{"arch": "wide_resnet", "model": "image classifier", "dataset": "Sentinel-2 satellite tiles (TerraMesh)", "train_examples": 72500, "image_size": 24, "crop_scale_min": 0.5, "horizontal_flip": true, "targets": ["main land cover"], "num_classes": 9, "norm": "batchnorm", "activation": "mish", "depths": [2, 4, 2], "kernel_size": 3, "stem": "deep", "avg_pool_shortcut": false, "widths": [96, 192, 384], "mixing": "cutmix", "loss": "cross_entropy", "init": "xavier_uniform", "residual_init": "scaled_by_depth", "optimizer": "muon", "muon_scale": "original", "lr": 0.016, "momentum": 0.95, "nesterov": true, "orthogonalizer": "polar_express", "adamw_lr_other_params": 0.0017, "steps": 13100, "batch_size": 384, "epochs": 69.4, "lr_schedule": "wsd_sqrt", "decay_fraction": 0.3, "final_lr_fraction": 0, "warmup_steps": 650, "weight_decay": 0.02, "adamw_weight_decay_other_params": 0.05}
Rows from block 5, named by matrix and row number. Rows with one number belong to one channel. Each number is 200 + 30 x the weight over its row's rms, rounded and kept within 0 to 999. All counts start at 0. After the name is the row's rms in percent of the matrix's.
# convs0: first 3x3 conv (model.blocks.5.convs.0.weight, 192x192x3x3), inputs 27-35, a 3x3 kernel for each
# convs1: second 3x3 conv (model.blocks.5.convs.1.weight, 192x192x3x3, transposed), outputs 27-35, a 3x3 kernel for each
convs0.25,102,198,234,221,168,192,180,164,146,146,172,188,183,156,177,177,152,171,184,206,211,199,237,253,240,205,212,214,177,168,155,188,212,178,214,223,188,205,210,173,210,209,193,175,163,165,230,208,212,214,209,212,205,215,223,208,175,194,166,180,192,207,201,213,191,170,142,157,135,102,190,206,159,163,201,215,162,194,216,213,194,194
convs0.26,105,148,238,178,153,224,231,181,193,208,177,171,153,227,202,181,219,205,203,206,214,209,177,175,217,202,184,184,195,243,175,241,216,153,201,173,222,188,203,184,154,199,187,150,173,186,217,193,184,223,202,189,227,224,201,214,197,236,226,195,116,225,223,178,208,218,270,172,184,262,212,185,170,166,173,166,169,182,151,197,204,150
convs0.27,098,210,154,246,210,205,201,173,240,225,178,191,152,196,201,166,204,201,186,188,226,267,170,195,210,151,176,197,172,160,189,204,172,166,237,202,189,197,171,156,246,190,169,301,262,211,213,220,217,215,211,211,185,188,198,151,146,138,210,204,155,236,221,173,147,170,189,190,239,220,232,206,171,187,204,226,193,208,225,215,253,268
convs0.28,097,227,281,192,295,315,164,296,307,133,199,217,247,167,197,243,181,197,212,227,197,188,241,186,187,234,193,201,206,207,229,190,187,227,169,180,239,204,146,170,225,152,202,240,178,227,216,186,156,217,186,143,222,202,158,131,196,261,138,210,208,118,208,219,147,193,206,171,209,215,184,204,171,164,173,190,180,183,209,151,184,221
convs0.29,101,152,170,184,163,188,178,209,228,222,208,210,217,189,194,220,166,180,201,152,182,203,154,169,183,175,186,186,182,237,260,168,205,223,188,158,184,229,263,273,166,202,250,150,176,218,187,199,209,220,214,210,237,215,196,207,162,145,222,197,151,218,215,194,187,196,215,246,212,153,210,207,173,191,210,180,204,204,197,191,233,272
convs0.30,098,173,175,154,162,180,201,202,210,256,153,150,181,178,179,217,234,252,259,243,228,230,204,190,192,194,183,183,182,172,167,214,203,195,212,223,226,173,174,174,181,156,136,185,156,129,212,199,231,194,163,192,163,142,176,186,224,184,257,269,246,195,186,219,123,175,185,187,257,249,233,228,200,209,229,244,160,195,195,188,167,143
convs0.31,099,186,170,145,281,205,248,294,184,325,213,222,202,241,229,199,247,219,190,209,172,183,176,146,219,167,147,198,211,200,190,245,204,205,221,213,208,188,170,190,185,156,182,164,138,186,245,214,211,232,198,211,234,208,217,183,167,189,217,213,203,207,252,216,170,206,203,180,172,211,203,210,235,209,191,160,203,192,156,208,194,156
convs0.32,101,211,212,209,223,182,196,240,146,162,210,200,179,218,210,189,213,216,191,192,221,217,203,229,217,228,236,222,148,199,218,173,201,240,154,181,195,160,179,237,188,180,227,191,190,216,139,152,184,154,162,192,172,172,198,187,185,170,170,188,192,187,227,187,141,165,197,197,201,224,247,229,254,167,175,151,187,193,176,197,179,180
convs0.33,101,233,227,235,219,221,240,201,212,250,205,188,192,208,190,189,179,163,159,206,204,201,206,213,213,187,190,198,219,180,184,215,189,193,201,191,200,215,242,232,191,202,213,207,216,239,225,234,237,228,229,226,217,220,219,172,168,176,170,146,141,227,197,190,211,213,201,173,179,169,164,171,175,211,211,197,198,197,185,212,191,187
convs0.34,099,207,229,172,252,263,229,236,197,126,215,161,190,227,185,214,226,209,239,180,189,183,189,199,184,230,215,173,236,217,225,218,213,214,202,208,212,187,207,242,205,221,246,202,193,222,156,185,193,162,195,220,162,188,207,198,186,142,188,200,169,152,203,207,201,195,203,184,191,189,133,166,185,195,183,183,184,177,194,194,183,228
convs0.35,096,150,195,159,167,182,206,153,181,231,172,133,167,184,147,157,250,226,209,188,190,186,186,196,192,155,162,173,262,214,204,252,205,189,214,221,180,208,228,206,213,221,201,181,185,198,160,162,142,147,152,155,140,156,183,162,171,175,179,178,175,174,179,163,233,205,182,169,174,185,184,197,178,185,191,204,213,215,202,179,211,191
convs0.36,096,151,180,187,153,203,191,157,171,155,250,221,231,262,218,203,263,229,194,194,194,209,218,231,238,235,250,266,225,220,199,238,198,183,206,187,174,160,189,190,176,192,203,182,176,185,234,230,253,216,220,244,187,189,199,204,188,213,146,153,161,165,186,179,189,224,229,207,209,199,172,173,162,165,179,219,182,187,196,223,238,244
convs0.37,100,175,235,186,171,231,172,197,255,197,222,227,232,241,252,236,218,248,232,237,234,234,214,211,220,183,170,196,187,195,209,178,192,200,201,191,194,157,188,193,188,175,178,167,164,183,203,225,228,215,245,243,191,212,221,203,235,228,195,229,198,185,229,203,184,147,127,196,139,142,200,164,179,293,300,301,242,240,225,200,194,188
convs0.38,101,221,222,193,180,172,184,171,162,189,189,196,188,184,200,208,164,193,210,197,176,148,151,137,125,181,199,189,194,216,223,187,178,194,216,166,181,178,179,235,240,249,257,263,273,268,214,202,212,212,203,206,185,166,164,203,185,198,238,218,218,215,221,248,187,201,198,210,183,188,256,223,208,232,219,207,211,183,170,202,160,121
convs0.39,106,195,154,193,177,146,178,147,158,161,183,174,167,197,160,151,199,149,126,194,192,182,198,203,188,206,204,187,199,193,163,208,210,162,207,214,213,241,184,182,209,162,166,182,139,142,255,230,215,212,192,195,198,182,189,243,172,144,250,180,138,279,250,214,208,208,198,182,185,149,188,182,146,222,223,182,225,239,154,231,243,173
convs0.40,095,253,237,253,213,170,283,198,162,154,283,258,223,241,237,219,190,198,212,146,171,205,172,177,193,198,187,163,177,188,212,161,202,192,169,173,204,156,162,171,154,165,164,213,212,202,186,196,213,207,223,221,251,238,227,190,232,243,190,255,247,165,225,244,176,157,122,176,145,133,178,167,134,192,208,204,178,202,175,191,222,191
convs0.41,097,203,169,171,185,214,141,175,195,141,196,179,166,198,164,140,197,182,140,200,152,150,201,169,176,212,189,214,217,252,203,218,233,244,221,244,253,211,197,157,194,187,161,185,191,203,250,234,199,239,225,200,224,223,213,231,237,183,221,194,142,258,212,166,236,194,175,234,182,183,209,177,191,172,196,184,214,216,184,210,234,241
convs0.42,103,180,175,215,239,203,234,247,202,251,180,164,189,175,169,184,162,170,173,184,203,196,179,199,198,191,200,204,186,203,186,154,209,223,146,194,256,215,211,179,186,196,184,162,192,193,185,174,177,184,170,172,186,174,183,225,211,202,172,166,165,198,189,202,214,190,194,215,203,198,201,205,192,197,177,154,192,216,176,204,223,235
convs0.43,101,216,209,240,205,156,166,185,160,171,223,205,206,216,216,227,199,191,188,218,203,211,229,226,208,237,224,211,205,245,225,207,176,223,151,162,238,161,151,149,198,184,163,179,166,162,158,178,182,168,200,204,182,214,223,158,229,195,194,204,166,236,181,165,192,228,239,193,229,192,237,188,198,202,179,182,211,259,240,236,186,151
convs1.25,099,208,228,262,181,184,231,189,197,268,228,237,230,232,219,223,184,174,181,196,185,191,204,191,188,181,181,180,222,230,217,206,194,215,185,204,217,208,192,198,180,178,183,176,195,212,225,221,220,206,212,205,207,185,177,248,220,213,236,177,207,196,193,190,229,216,229,225,196,204,183,169,165,170,187,207,209,209,210,205,206,190
convs1.26,100,171,177,221,197,186,193,227,197,188,203,220,231,199,188,198,192,190,170,204,190,156,214,192,164,228,225,187,181,154,244,163,155,192,207,185,180,229,209,159,222,201,163,240,229,181,227,200,218,235,206,218,236,224,223,183,179,168,207,214,185,210,232,224,190,174,151,212,173,177,254,211,169,252,279,250,241,214,223,187,213,206
convs1.27,098,207,229,143,201,234,166,191,239,176,176,181,176,178,161,147,192,193,175,173,212,209,182,185,196,231,208,191,200,190,213,204,214,232,222,187,196,219,224,225,215,177,181,233,192,170,224,260,239,198,202,172,167,151,139,203,204,258,168,170,214,149,152,184,178,222,216,187,245,247,221,233,223,198,153,154,214,195,189,202,207,208
convs1.28,096,185,197,236,177,217,256,163,237,267,219,212,185,239,219,189,264,242,202,200,215,212,192,192,204,186,196,206,222,204,264,204,218,284,189,242,250,164,205,230,159,173,219,189,206,235,209,231,218,207,222,206,204,208,198,138,166,226,131,182,198,203,221,226,165,235,198,202,208,165,248,208,155,268,206,191,237,193,180,175,180,195
convs1.29,081,179,221,247,182,212,238,182,216,219,236,222,177,216,207,171,197,206,165,225,244,225,216,244,235,216,241,240,239,246,185,200,219,226,177,182,246,248,261,245,261,263,243,227,240,206,199,201,201,200,209,195,199,189,186,163,177,242,157,199,214,161,167,164,179,182,189,200,182,207,237,206,209,252,207,161,222,208,163,184,169,159
convs1.30,103,201,170,178,193,173,166,149,154,153,257,251,254,217,209,216,151,143,163,155,154,171,174,149,182,191,173,168,171,169,179,214,175,179,239,209,225,209,203,184,186,183,172,205,192,208,220,218,210,213,215,209,205,205,185,251,209,182,232,227,191,238,236,218,186,169,151,215,237,231,241,247,225,211,236,221,255,229,239,236,211,193
convs1.31,095,293,178,91,254,191,101,219,186,126,156,144,161,160,160,157,192,196,172,231,192,197,267,237,214,201,206,226,223,226,182,195,223,211,199,230,226,177,188,178,183,192,169,230,235,180,204,170,188,188,163,188,153,137,151,162,264,262,199,266,260,183,224,231,201,168,179,237,218,215,234,215,228,212,215,213,172,197,209,142,177,188
convs1.32,099,175,195,176,194,209,181,209,190,175,238,192,196,264,241,244,261,261,258,179,186,191,186,201,205,183,211,211,153,166,244,178,228,231,185,198,168,185,163,145,136,148,123,145,163,160,239,192,180,231,186,177,206,191,184,172,187,212,182,170,210,157,149,221,195,189,185,230,216,229,215,217,233,207,216,218,172,181,198,169,186,184
convs1.33,116,183,166,196,176,163,194,180,172,221,229,229,201,226,214,200,226,213,209,190,185,167,198,198,184,212,219,205,175,143,151,179,154,169,189,152,151,235,248,224,241,243,214,235,214,182,186,190,175,195,201,174,199,206,185,182,196,208,187,199,199,208,205,208,221,230,234,218,238,246,210,239,239,304,303,300,267,258,244,205,182,173
convs1.34,112,188,263,252,228,280,265,159,265,254,197,165,168,201,182,194,202,203,205,229,188,152,306,217,161,340,278,215,183,212,188,161,176,168,156,160,155,192,190,176,197,173,178,199,190,177,167,172,165,175,160,151,188,171,144,176,199,229,177,237,273,199,225,249,197,188,169,239,191,169,238,152,161,212,192,189,227,212,204,186,205,202
convs1.35,094,249,204,196,217,193,198,208,185,196,166,190,192,163,201,192,129,146,147,221,192,185,207,188,196,209,213,224,219,233,208,176,165,162,164,172,155,124,133,164,156,176,172,158,187,193,201,209,209,180,181,203,190,203,200,199,216,221,178,190,216,109,128,136,184,177,175,223,233,228,181,172,165,239,225,187,207,218,210,179,161,186
convs1.36,093,207,206,204,243,207,197,315,275,237,193,196,179,215,215,188,211,206,182,200,186,217,169,179,222,149,154,195,184,177,160,241,190,160,265,206,191,224,213,201,210,214,204,205,206,202,215,234,229,226,227,221,227,231,200,175,197,188,211,247,218,185,226,221,194,229,227,249,272,285,234,242,271,187,207,208,202,219,224,247,239,225
convs1.37,102,227,163,219,233,159,216,214,155,211,160,155,155,163,166,174,170,172,161,192,176,170,184,166,151,171,174,151,220,183,157,206,185,178,198,188,212,247,251,248,260,249,244,272,243,227,199,210,219,201,217,224,189,218,222,211,217,237,184,174,211,172,172,181,245,261,259,199,245,236,228,255,260,222,259,238,220,247,229,213,212,199
convs1.38,081,194,179,219,199,180,207,185,181,214,202,211,229,202,203,225,216,219,230,233,239,244,214,196,189,219,205,195,205,217,205,194,170,172,185,154,187,237,218,242,229,181,212,244,189,199,231,238,214,226,224,217,236,249,254,228,232,239,173,209,219,186,176,200,218,218,221,191,189,200,179,177,217,187,199,233,206,241,228,218,248,240
convs1.39,095,200,215,240,191,189,252,213,209,266,185,190,189,197,203,204,205,218,215,191,201,219,189,183,178,188,178,168,193,194,178,169,164,172,169,167,192,214,239,217,204,218,208,198,221,202,190,204,204,172,174,178,173,169,176,154,190,206,173,191,236,160,178,217,236,214,245,235,216,218,174,159,157,173,172,176,149,123,141,191,188,175
convs1.40,093,232,235,130,237,241,135,215,207,118,158,157,158,134,137,165,124,143,182,168,149,153,178,129,154,250,154,150,222,189,190,235,203,211,189,177,204,195,185,205,202,179,195,207,193,204,135,172,183,170,198,211,185,195,185,145,167,203,134,146,168,199,224,188,200,183,227,213,211,245,227,194,254,158,212,177,146,213,198,164,180,163
convs1.41,100,218,173,195,201,136,208,192,135,211,148,154,164,155,144,164,158,156,189,168,190,240,187,206,224,228,222,210,218,218,211,178,184,196,165,188,210,200,203,204,180,177,178,193,179,153,230,203,152,256,241,172,255,251,205,254,193,212,207,160,192,192,156,190,220,205,201,208,170,177,206,176,207,202,197,166,191,206,186,185,201,208
convs1.42,096,176,203,248,156,186,220,188,225,232,222,211,209,251,257,247,261,273,248,211,188,181,208,201,198,235,237,234,277,248,212,274,228,224,248,229,204,184,160,145,194,173,147,190,186,192,195,161,175,171,139,182,184,147,181,188,171,172,193,186,172,209,227,200,214,220,222,190,202,180,193,208,207,256,233,216,235,212,230,261,228,211
convs1.43,080,183,192,188,175,177,185,229,234,221,194,196,199,179,187,199,197,201,208,198,172,204,187,175,192,209,171,189,195,207,202,197,194,239,178,186,233,223,221,194,216,200,189,216,176,196,186,165,172,183,185,217,188,176,226,236,224,226,190,196,205,232,235,169,160,157,193,154,223,205,215,259,259,206,221,222,207,212,175,173,195,190