A small image classifier, trained from scratch.
Model: 24-pixel images, widths [96, 192, 384].
Rows from block 5, named by matrix and row number. Rows with one number belong to one channel. Each number is 200 + 30 x the weight over its row's rms, rounded and kept within 0 to 999. All counts start at 0. After the name is the row's rms in percent of the matrix's.
# convs0: first 3x3 conv (model.blocks.5.convs.0.weight, 192x192x3x3), inputs 108-116, a 3x3 kernel for each
# convs1: second 3x3 conv (model.blocks.5.convs.1.weight, 192x192x3x3, transposed), outputs 108-116, a 3x3 kernel for each
convs0.147,096,181,207,188,198,233,214,169,204,189,124,167,162,133,154,155,139,148,164,197,204,195,211,201,192,209,177,171,243,232,194,279,259,198,251,220,163,179,179,170,178,157,165,201,180,161,177,191,150,210,221,195,217,205,170,222,251,190,265,295,215,247,249,187,208,202,184,220,230,219,215,223,239,218,219,249,186,183,217,190,189,238
convs1.147,120,205,218,214,207,218,220,202,211,212,191,204,208,158,176,183,152,164,167,208,181,187,214,175,190,231,200,219,127,110,176,139,112,175,148,129,187,252,254,245,248,236,237,268,249,229,183,178,215,160,162,198,136,142,167,193,188,204,220,196,206,227,197,216,197,171,192,173,156,176,201,215,227,190,172,186,205,184,199,185,168,200
convs0.148,103,171,160,178,165,143,169,217,178,186,190,203,190,192,205,217,178,203,237,175,162,138,198,215,192,211,214,219,195,194,202,214,200,194,201,168,159,179,174,188,202,192,191,204,200,201,162,158,123,199,190,172,217,212,225,200,199,204,199,218,229,203,231,230,214,174,152,201,183,168,141,127,143,224,248,236,199,231,221,187,216,222
convs1.148,111,232,229,237,218,219,217,236,223,229,195,207,224,194,196,227,219,213,215,274,279,279,167,169,191,119,111,133,258,240,231,234,252,265,189,219,243,188,186,173,176,192,204,166,170,168,229,210,212,253,233,227,220,205,208,249,228,230,213,203,213,199,195,237,191,186,226,190,206,226,181,235,251,200,178,178,211,200,194,214,216,207
convs0.149,099,177,198,194,171,183,197,174,145,171,210,213,276,171,183,210,184,186,199,207,208,222,204,192,225,190,193,203,231,210,232,170,156,172,219,207,178,232,247,255,223,206,181,192,179,165,231,256,245,195,261,284,239,252,276,186,182,216,157,185,194,209,199,158,163,134,148,185,159,155,185,196,199,237,252,246,225,233,201,229,230,205
convs1.149,111,166,170,185,229,242,242,247,260,235,191,174,197,191,147,170,209,180,180,208,179,181,172,169,162,207,181,157,196,209,209,161,176,179,229,223,249,189,203,213,203,244,258,237,237,248,221,218,154,234,202,144,210,218,187,215,158,139,197,147,127,188,154,163,139,148,171,181,198,196,208,224,206,185,178,192,128,125,163,174,163,189
convs0.150,097,186,188,180,210,215,217,199,208,206,151,200,186,168,205,218,171,192,208,231,209,185,219,190,174,183,176,182,188,173,171,196,193,202,181,191,211,172,151,151,202,189,207,213,185,198,210,174,180,237,258,231,224,223,195,213,183,205,209,194,226,187,181,237,165,198,211,203,209,205,201,204,204,238,198,190,252,236,237,229,217,222
convs1.150,097,200,187,154,172,165,162,180,193,201,197,211,201,172,222,227,169,220,223,170,172,177,151,157,177,155,169,169,231,223,216,222,227,249,211,211,230,199,174,156,202,172,169,195,194,182,191,187,139,169,200,162,216,238,227,229,188,173,232,177,183,246,200,172,179,188,156,212,224,163,214,213,172,163,136,126,188,150,108,188,177,117
convs0.151,104,224,219,192,229,232,205,215,236,215,191,150,151,183,187,177,159,185,178,232,212,201,219,230,222,173,186,217,198,208,217,225,202,194,263,223,203,192,212,197,191,251,253,177,211,227,249,201,166,207,207,214,203,217,220,130,198,214,183,208,207,254,241,227,192,192,180,210,209,197,193,209,205,183,192,202,185,186,198,178,196,203
convs1.151,100,185,138,149,209,180,184,179,164,170,158,182,171,166,153,155,155,140,125,181,196,216,207,206,228,172,163,219,189,196,207,183,192,196,209,185,193,242,239,214,219,181,193,254,211,198,169,139,136,234,185,162,224,175,139,208,203,170,170,213,224,183,186,209,227,210,232,212,220,224,236,211,250,295,281,234,290,263,230,247,233,214
convs0.152,101,232,247,249,225,209,212,243,217,206,244,218,206,231,183,165,177,184,177,202,227,200,214,250,220,165,208,194,154,151,144,146,150,159,158,159,178,225,213,221,226,187,213,220,206,220,178,209,193,168,176,188,209,187,200,185,199,182,157,148,194,168,150,182,192,182,181,190,173,165,209,197,191,230,221,212,232,225,234,190,216,242
convs1.152,101,196,199,207,175,173,203,181,179,216,200,194,230,194,181,173,176,168,162,250,264,238,245,263,230,197,229,237,262,238,214,214,211,185,170,168,164,190,195,198,226,239,262,224,212,229,210,171,185,199,205,225,229,217,242,205,206,224,189,177,212,227,199,183,189,192,203,191,200,203,160,178,182,195,192,207,226,230,226,235,227,219
convs0.153,096,220,228,236,221,234,239,210,217,228,263,231,212,231,205,191,179,157,157,248,226,211,229,197,173,238,222,182,184,195,202,186,201,215,161,169,190,216,204,218,208,192,188,209,195,179,254,235,235,222,209,211,213,200,204,193,203,205,204,198,208,179,180,203,208,211,221,203,198,205,195,203,208,142,134,138,145,153,170,149,167,176
convs1.153,107,156,162,155,199,199,187,226,224,209,262,255,271,209,204,237,197,196,219,200,187,219,174,155,192,214,189,196,203,193,175,224,223,198,221,237,213,197,171,156,158,145,130,148,134,125,187,183,204,214,199,214,194,161,162,204,189,176,179,173,174,156,166,193,223,210,221,194,194,195,204,187,172,251,239,234,228,228,261,246,268,314
convs0.154,093,218,205,193,238,214,181,230,192,142,184,170,218,188,163,182,193,158,172,185,180,200,199,171,176,237,186,187,193,205,198,182,187,189,176,181,187,181,159,211,206,187,226,262,240,247,183,211,216,170,198,212,185,198,239,221,189,181,222,163,157,226,189,175,168,152,183,203,195,180,231,226,185,184,192,183,192,178,163,190,172,170
convs1.154,077,187,195,184,234,235,217,225,222,206,213,216,213,235,220,191,234,191,191,196,195,176,191,170,165,253,231,212,167,199,204,194,200,207,198,197,185,252,239,231,240,238,224,230,218,210,216,211,203,236,246,214,244,236,226,234,213,180,246,212,162,234,212,187,145,173,180,196,203,186,155,159,155,249,247,204,217,203,178,216,198,191
convs0.155,097,193,161,163,235,198,210,254,234,259,237,227,208,217,171,177,211,208,227,182,176,185,229,228,236,258,312,309,248,250,206,234,241,198,230,234,192,206,234,224,179,239,244,198,227,201,184,171,204,159,175,204,201,219,255,194,236,187,192,223,168,187,206,196,256,207,163,244,202,163,247,223,213,244,240,197,217,228,177,179,193,157
convs1.155,084,207,191,211,210,208,214,214,223,242,222,205,209,191,191,180,196,201,176,249,281,254,169,179,179,170,134,147,155,138,155,167,177,186,156,170,193,160,176,166,198,180,166,226,220,194,196,182,185,228,207,190,233,222,212,234,215,219,195,149,198,195,158,172,208,210,165,179,170,141,171,174,193,179,199,182,116,133,121,169,152,131
convs0.156,098,184,195,174,227,222,172,191,187,171,263,221,196,209,155,170,205,175,177,258,205,166,228,202,174,198,208,189,195,218,221,183,210,216,168,206,216,191,206,198,164,182,193,175,185,222,222,195,158,204,207,200,217,258,272,168,177,196,210,205,189,205,164,148,219,224,227,185,189,211,183,196,213,173,201,207,165,179,168,184,165,147
convs1.156,097,186,198,208,206,231,240,231,251,268,212,215,221,213,202,219,195,202,188,164,169,204,181,187,218,225,248,228,186,196,201,216,225,210,234,230,232,199,167,203,207,163,171,181,163,183,235,205,215,222,225,201,222,214,240,249,210,192,263,204,213,230,190,225,182,181,174,215,214,201,221,216,244,200,223,217,221,225,216,226,225,236
convs0.157,099,176,197,206,178,197,217,193,208,225,239,260,206,202,252,190,163,223,203,215,183,192,191,181,201,181,182,174,204,221,212,236,225,202,243,205,202,232,228,247,228,227,238,218,200,204,228,242,258,226,207,205,200,184,183,174,230,241,193,269,266,199,242,265,194,174,207,202,211,233,199,215,229,179,193,208,191,182,192,189,167,190
convs1.157,104,197,177,184,205,184,196,214,192,191,161,178,229,203,199,226,245,233,220,225,169,183,216,183,198,186,150,169,222,207,189,233,204,187,205,169,161,199,207,154,190,189,147,196,215,182,183,157,165,223,216,199,211,241,221,173,171,150,171,175,158,183,206,157,254,243,231,236,229,209,219,204,199,208,169,168,218,185,146,217,193,146
convs0.158,103,208,196,171,212,190,174,221,204,181,181,178,142,203,189,186,214,222,220,182,209,214,189,217,242,197,212,247,200,191,191,204,192,201,221,210,211,185,215,203,179,204,217,155,176,200,225,214,208,216,225,235,221,235,220,186,166,180,185,174,175,206,180,156,165,165,185,186,184,187,188,189,182,151,167,145,170,176,169,208,198,177
convs1.158,107,224,253,218,207,232,205,208,221,210,183,138,139,208,155,118,219,191,138,220,220,195,207,166,169,202,168,177,271,297,278,274,282,263,271,264,239,230,220,213,218,212,222,235,219,226,227,205,158,265,232,176,262,259,218,297,265,196,270,228,169,244,221,180,205,229,212,198,212,172,193,212,169,222,236,228,213,205,209,239,219,214
convs0.159,093,180,198,221,186,176,179,204,193,178,156,209,188,211,255,234,187,228,243,254,287,203,269,306,237,236,224,215,233,204,206,222,172,183,184,160,193,194,200,184,184,231,239,134,185,206,201,244,205,223,248,195,170,171,170,234,194,231,256,249,232,239,217,162,202,184,178,191,179,169,191,174,189,210,212,207,210,195,196,186,189,195
convs1.159,091,152,175,182,195,181,176,195,188,191,246,236,221,218,191,226,187,201,236,168,190,159,193,215,194,187,214,220,224,202,202,219,206,197,231,204,172,227,212,211,218,225,232,165,190,209,212,227,239,177,203,202,197,218,228,221,216,197,198,226,217,184,210,183,179,224,237,197,224,197,184,206,214,192,192,212,190,209,235,190,208,230
convs0.160,098,175,180,189,200,220,213,214,228,228,134,144,159,195,207,191,189,193,162,208,195,167,221,208,190,228,218,200,140,147,162,181,192,205,196,219,207,192,178,170,223,198,146,223,229,184,220,225,235,220,211,209,227,219,189,192,226,244,212,223,232,268,270,223,181,193,193,165,195,208,150,178,182,203,233,223,234,265,248,192,204,205
convs1.160,097,166,188,237,144,157,204,193,182,203,197,212,218,179,187,195,175,189,184,186,193,211,166,179,176,188,181,175,195,198,201,197,175,178,195,191,186,164,157,178,162,162,204,211,198,220,197,174,126,195,154,98,193,180,138,190,181,152,191,143,130,203,150,146,172,167,181,142,129,173,153,149,189,198,205,180,206,199,193,189,178,181
convs0.161,100,164,173,171,200,206,205,214,220,218,267,268,230,292,273,238,262,242,214,226,201,194,231,210,195,218,200,194,222,220,207,234,232,204,243,230,208,133,148,167,140,143,149,138,142,149,188,204,184,192,180,155,194,201,198,218,191,199,201,196,199,179,200,190,250,264,272,220,231,245,199,208,228,222,241,244,225,242,254,244,242,236
convs1.161,108,249,222,208,230,187,167,215,169,136,196,190,197,164,156,178,159,138,147,212,184,201,231,203,217,213,219,213,208,225,222,189,228,233,172,229,238,150,175,200,152,173,190,200,221,238,158,154,175,183,175,188,170,169,184,202,225,244,213,213,228,258,247,245,173,174,187,154,160,181,120,130,187,190,171,197,158,135,166,170,145,154
convs0.162,097,211,234,220,241,247,220,233,239,215,149,196,186,152,188,193,180,222,228,193,212,204,221,246,219,186,203,201,188,232,229,195,213,201,187,197,197,192,191,181,220,197,176,200,153,139,199,203,161,166,175,166,158,169,183,275,225,174,220,210,191,210,194,165,177,189,166,216,242,213,216,225,218,255,223,194,262,244,211,218,198,189
convs1.162,100,215,209,226,242,246,240,245,232,227,205,176,203,231,204,214,194,157,160,212,194,227,223,205,219,245,234,234,141,160,173,161,160,189,167,169,184,209,187,194,195,171,172,196,204,208,216,226,211,223,229,229,177,197,229,230,224,197,187,230,221,188,214,205,217,183,179,193,182,188,166,177,196,122,128,127,132,143,151,144,154,150
convs0.163,097,197,217,228,175,220,224,167,213,239,209,197,173,201,218,203,198,242,225,234,197,171,258,253,180,240,233,187,236,196,190,225,217,227,183,192,211,197,205,196,244,235,225,227,243,247,197,199,198,165,176,153,156,224,211,231,229,183,246,207,201,206,173,200,198,202,208,186,206,225,185,180,185,211,179,199,199,169,199,204,167,205
convs1.163,098,206,218,172,183,191,179,146,157,188,202,187,195,215,230,186,211,220,191,168,198,216,174,223,212,187,245,261,166,155,162,171,185,189,194,202,191,208,197,189,236,214,230,257,236,222,247,244,214,249,237,237,216,228,227,226,243,173,248,261,233,204,236,214,197,186,155,225,229,191,189,193,189,242,194,179,232,204,187,175,172,174
convs0.164,096,181,144,138,191,166,154,224,213,205,215,221,222,188,189,195,166,192,190,195,215,232,228,233,209,202,218,204,182,174,184,202,198,205,203,192,202,235,225,229,192,178,220,150,158,214,256,238,207,245,228,204,222,218,182,238,221,193,239,219,181,219,178,157,230,214,207,221,211,224,205,203,215,176,191,187,155,192,192,143,194,203
convs1.164,101,159,158,161,162,170,152,210,208,192,224,207,206,201,199,205,216,195,175,233,224,216,218,193,179,167,130,115,199,193,210,206,183,208,184,187,187,182,174,185,213,205,203,226,217,205,180,155,185,175,187,198,190,178,151,209,191,155,174,207,183,175,199,206,186,175,210,211,204,235,219,208,202,224,244,214,223,257,216,247,278,211
convs0.165,105,213,212,192,232,211,158,238,200,157,158,187,250,173,205,298,194,211,259,201,190,195,212,208,204,221,208,191,189,180,180,219,203,187,233,203,177,248,266,204,222,234,184,204,194,146,189,231,220,181,226,212,173,239,231,198,208,177,214,222,180,186,235,197,214,252,239,188,217,226,188,212,217,199,207,192,204,205,183,211,218,186
convs1.165,116,193,172,180,193,192,201,164,189,200,161,159,186,186,198,188,191,204,190,206,175,171,188,164,209,213,195,204,222,233,204,229,225,183,218,208,197,184,156,166,190,182,195,161,194,216,194,175,164,210,182,169,195,185,200,175,206,193,173,171,159,201,190,175,167,148,156,143,144,174,154,168,164,201,213,212,166,167,177,146,150,170
convs0.166,100,190,155,201,218,196,211,194,188,213,166,184,215,136,193,229,169,154,237,211,200,208,223,197,188,276,228,196,232,217,242,214,197,225,213,220,221,137,172,230,166,162,179,225,213,182,149,234,242,177,245,223,184,203,191,171,180,210,194,200,241,205,225,243,186,196,192,193,207,225,216,238,242,151,199,217,171,202,192,182,201,182
convs1.166,103,212,198,204,225,202,201,209,194,227,197,185,191,169,164,180,195,180,171,187,189,193,162,198,198,187,218,226,170,162,176,207,195,173,143,182,159,207,167,194,205,194,191,176,197,223,189,158,197,207,193,234,224,207,234,204,196,251,204,198,244,225,222,253,141,157,154,189,170,149,198,193,156,236,238,215,241,252,227,217,235,194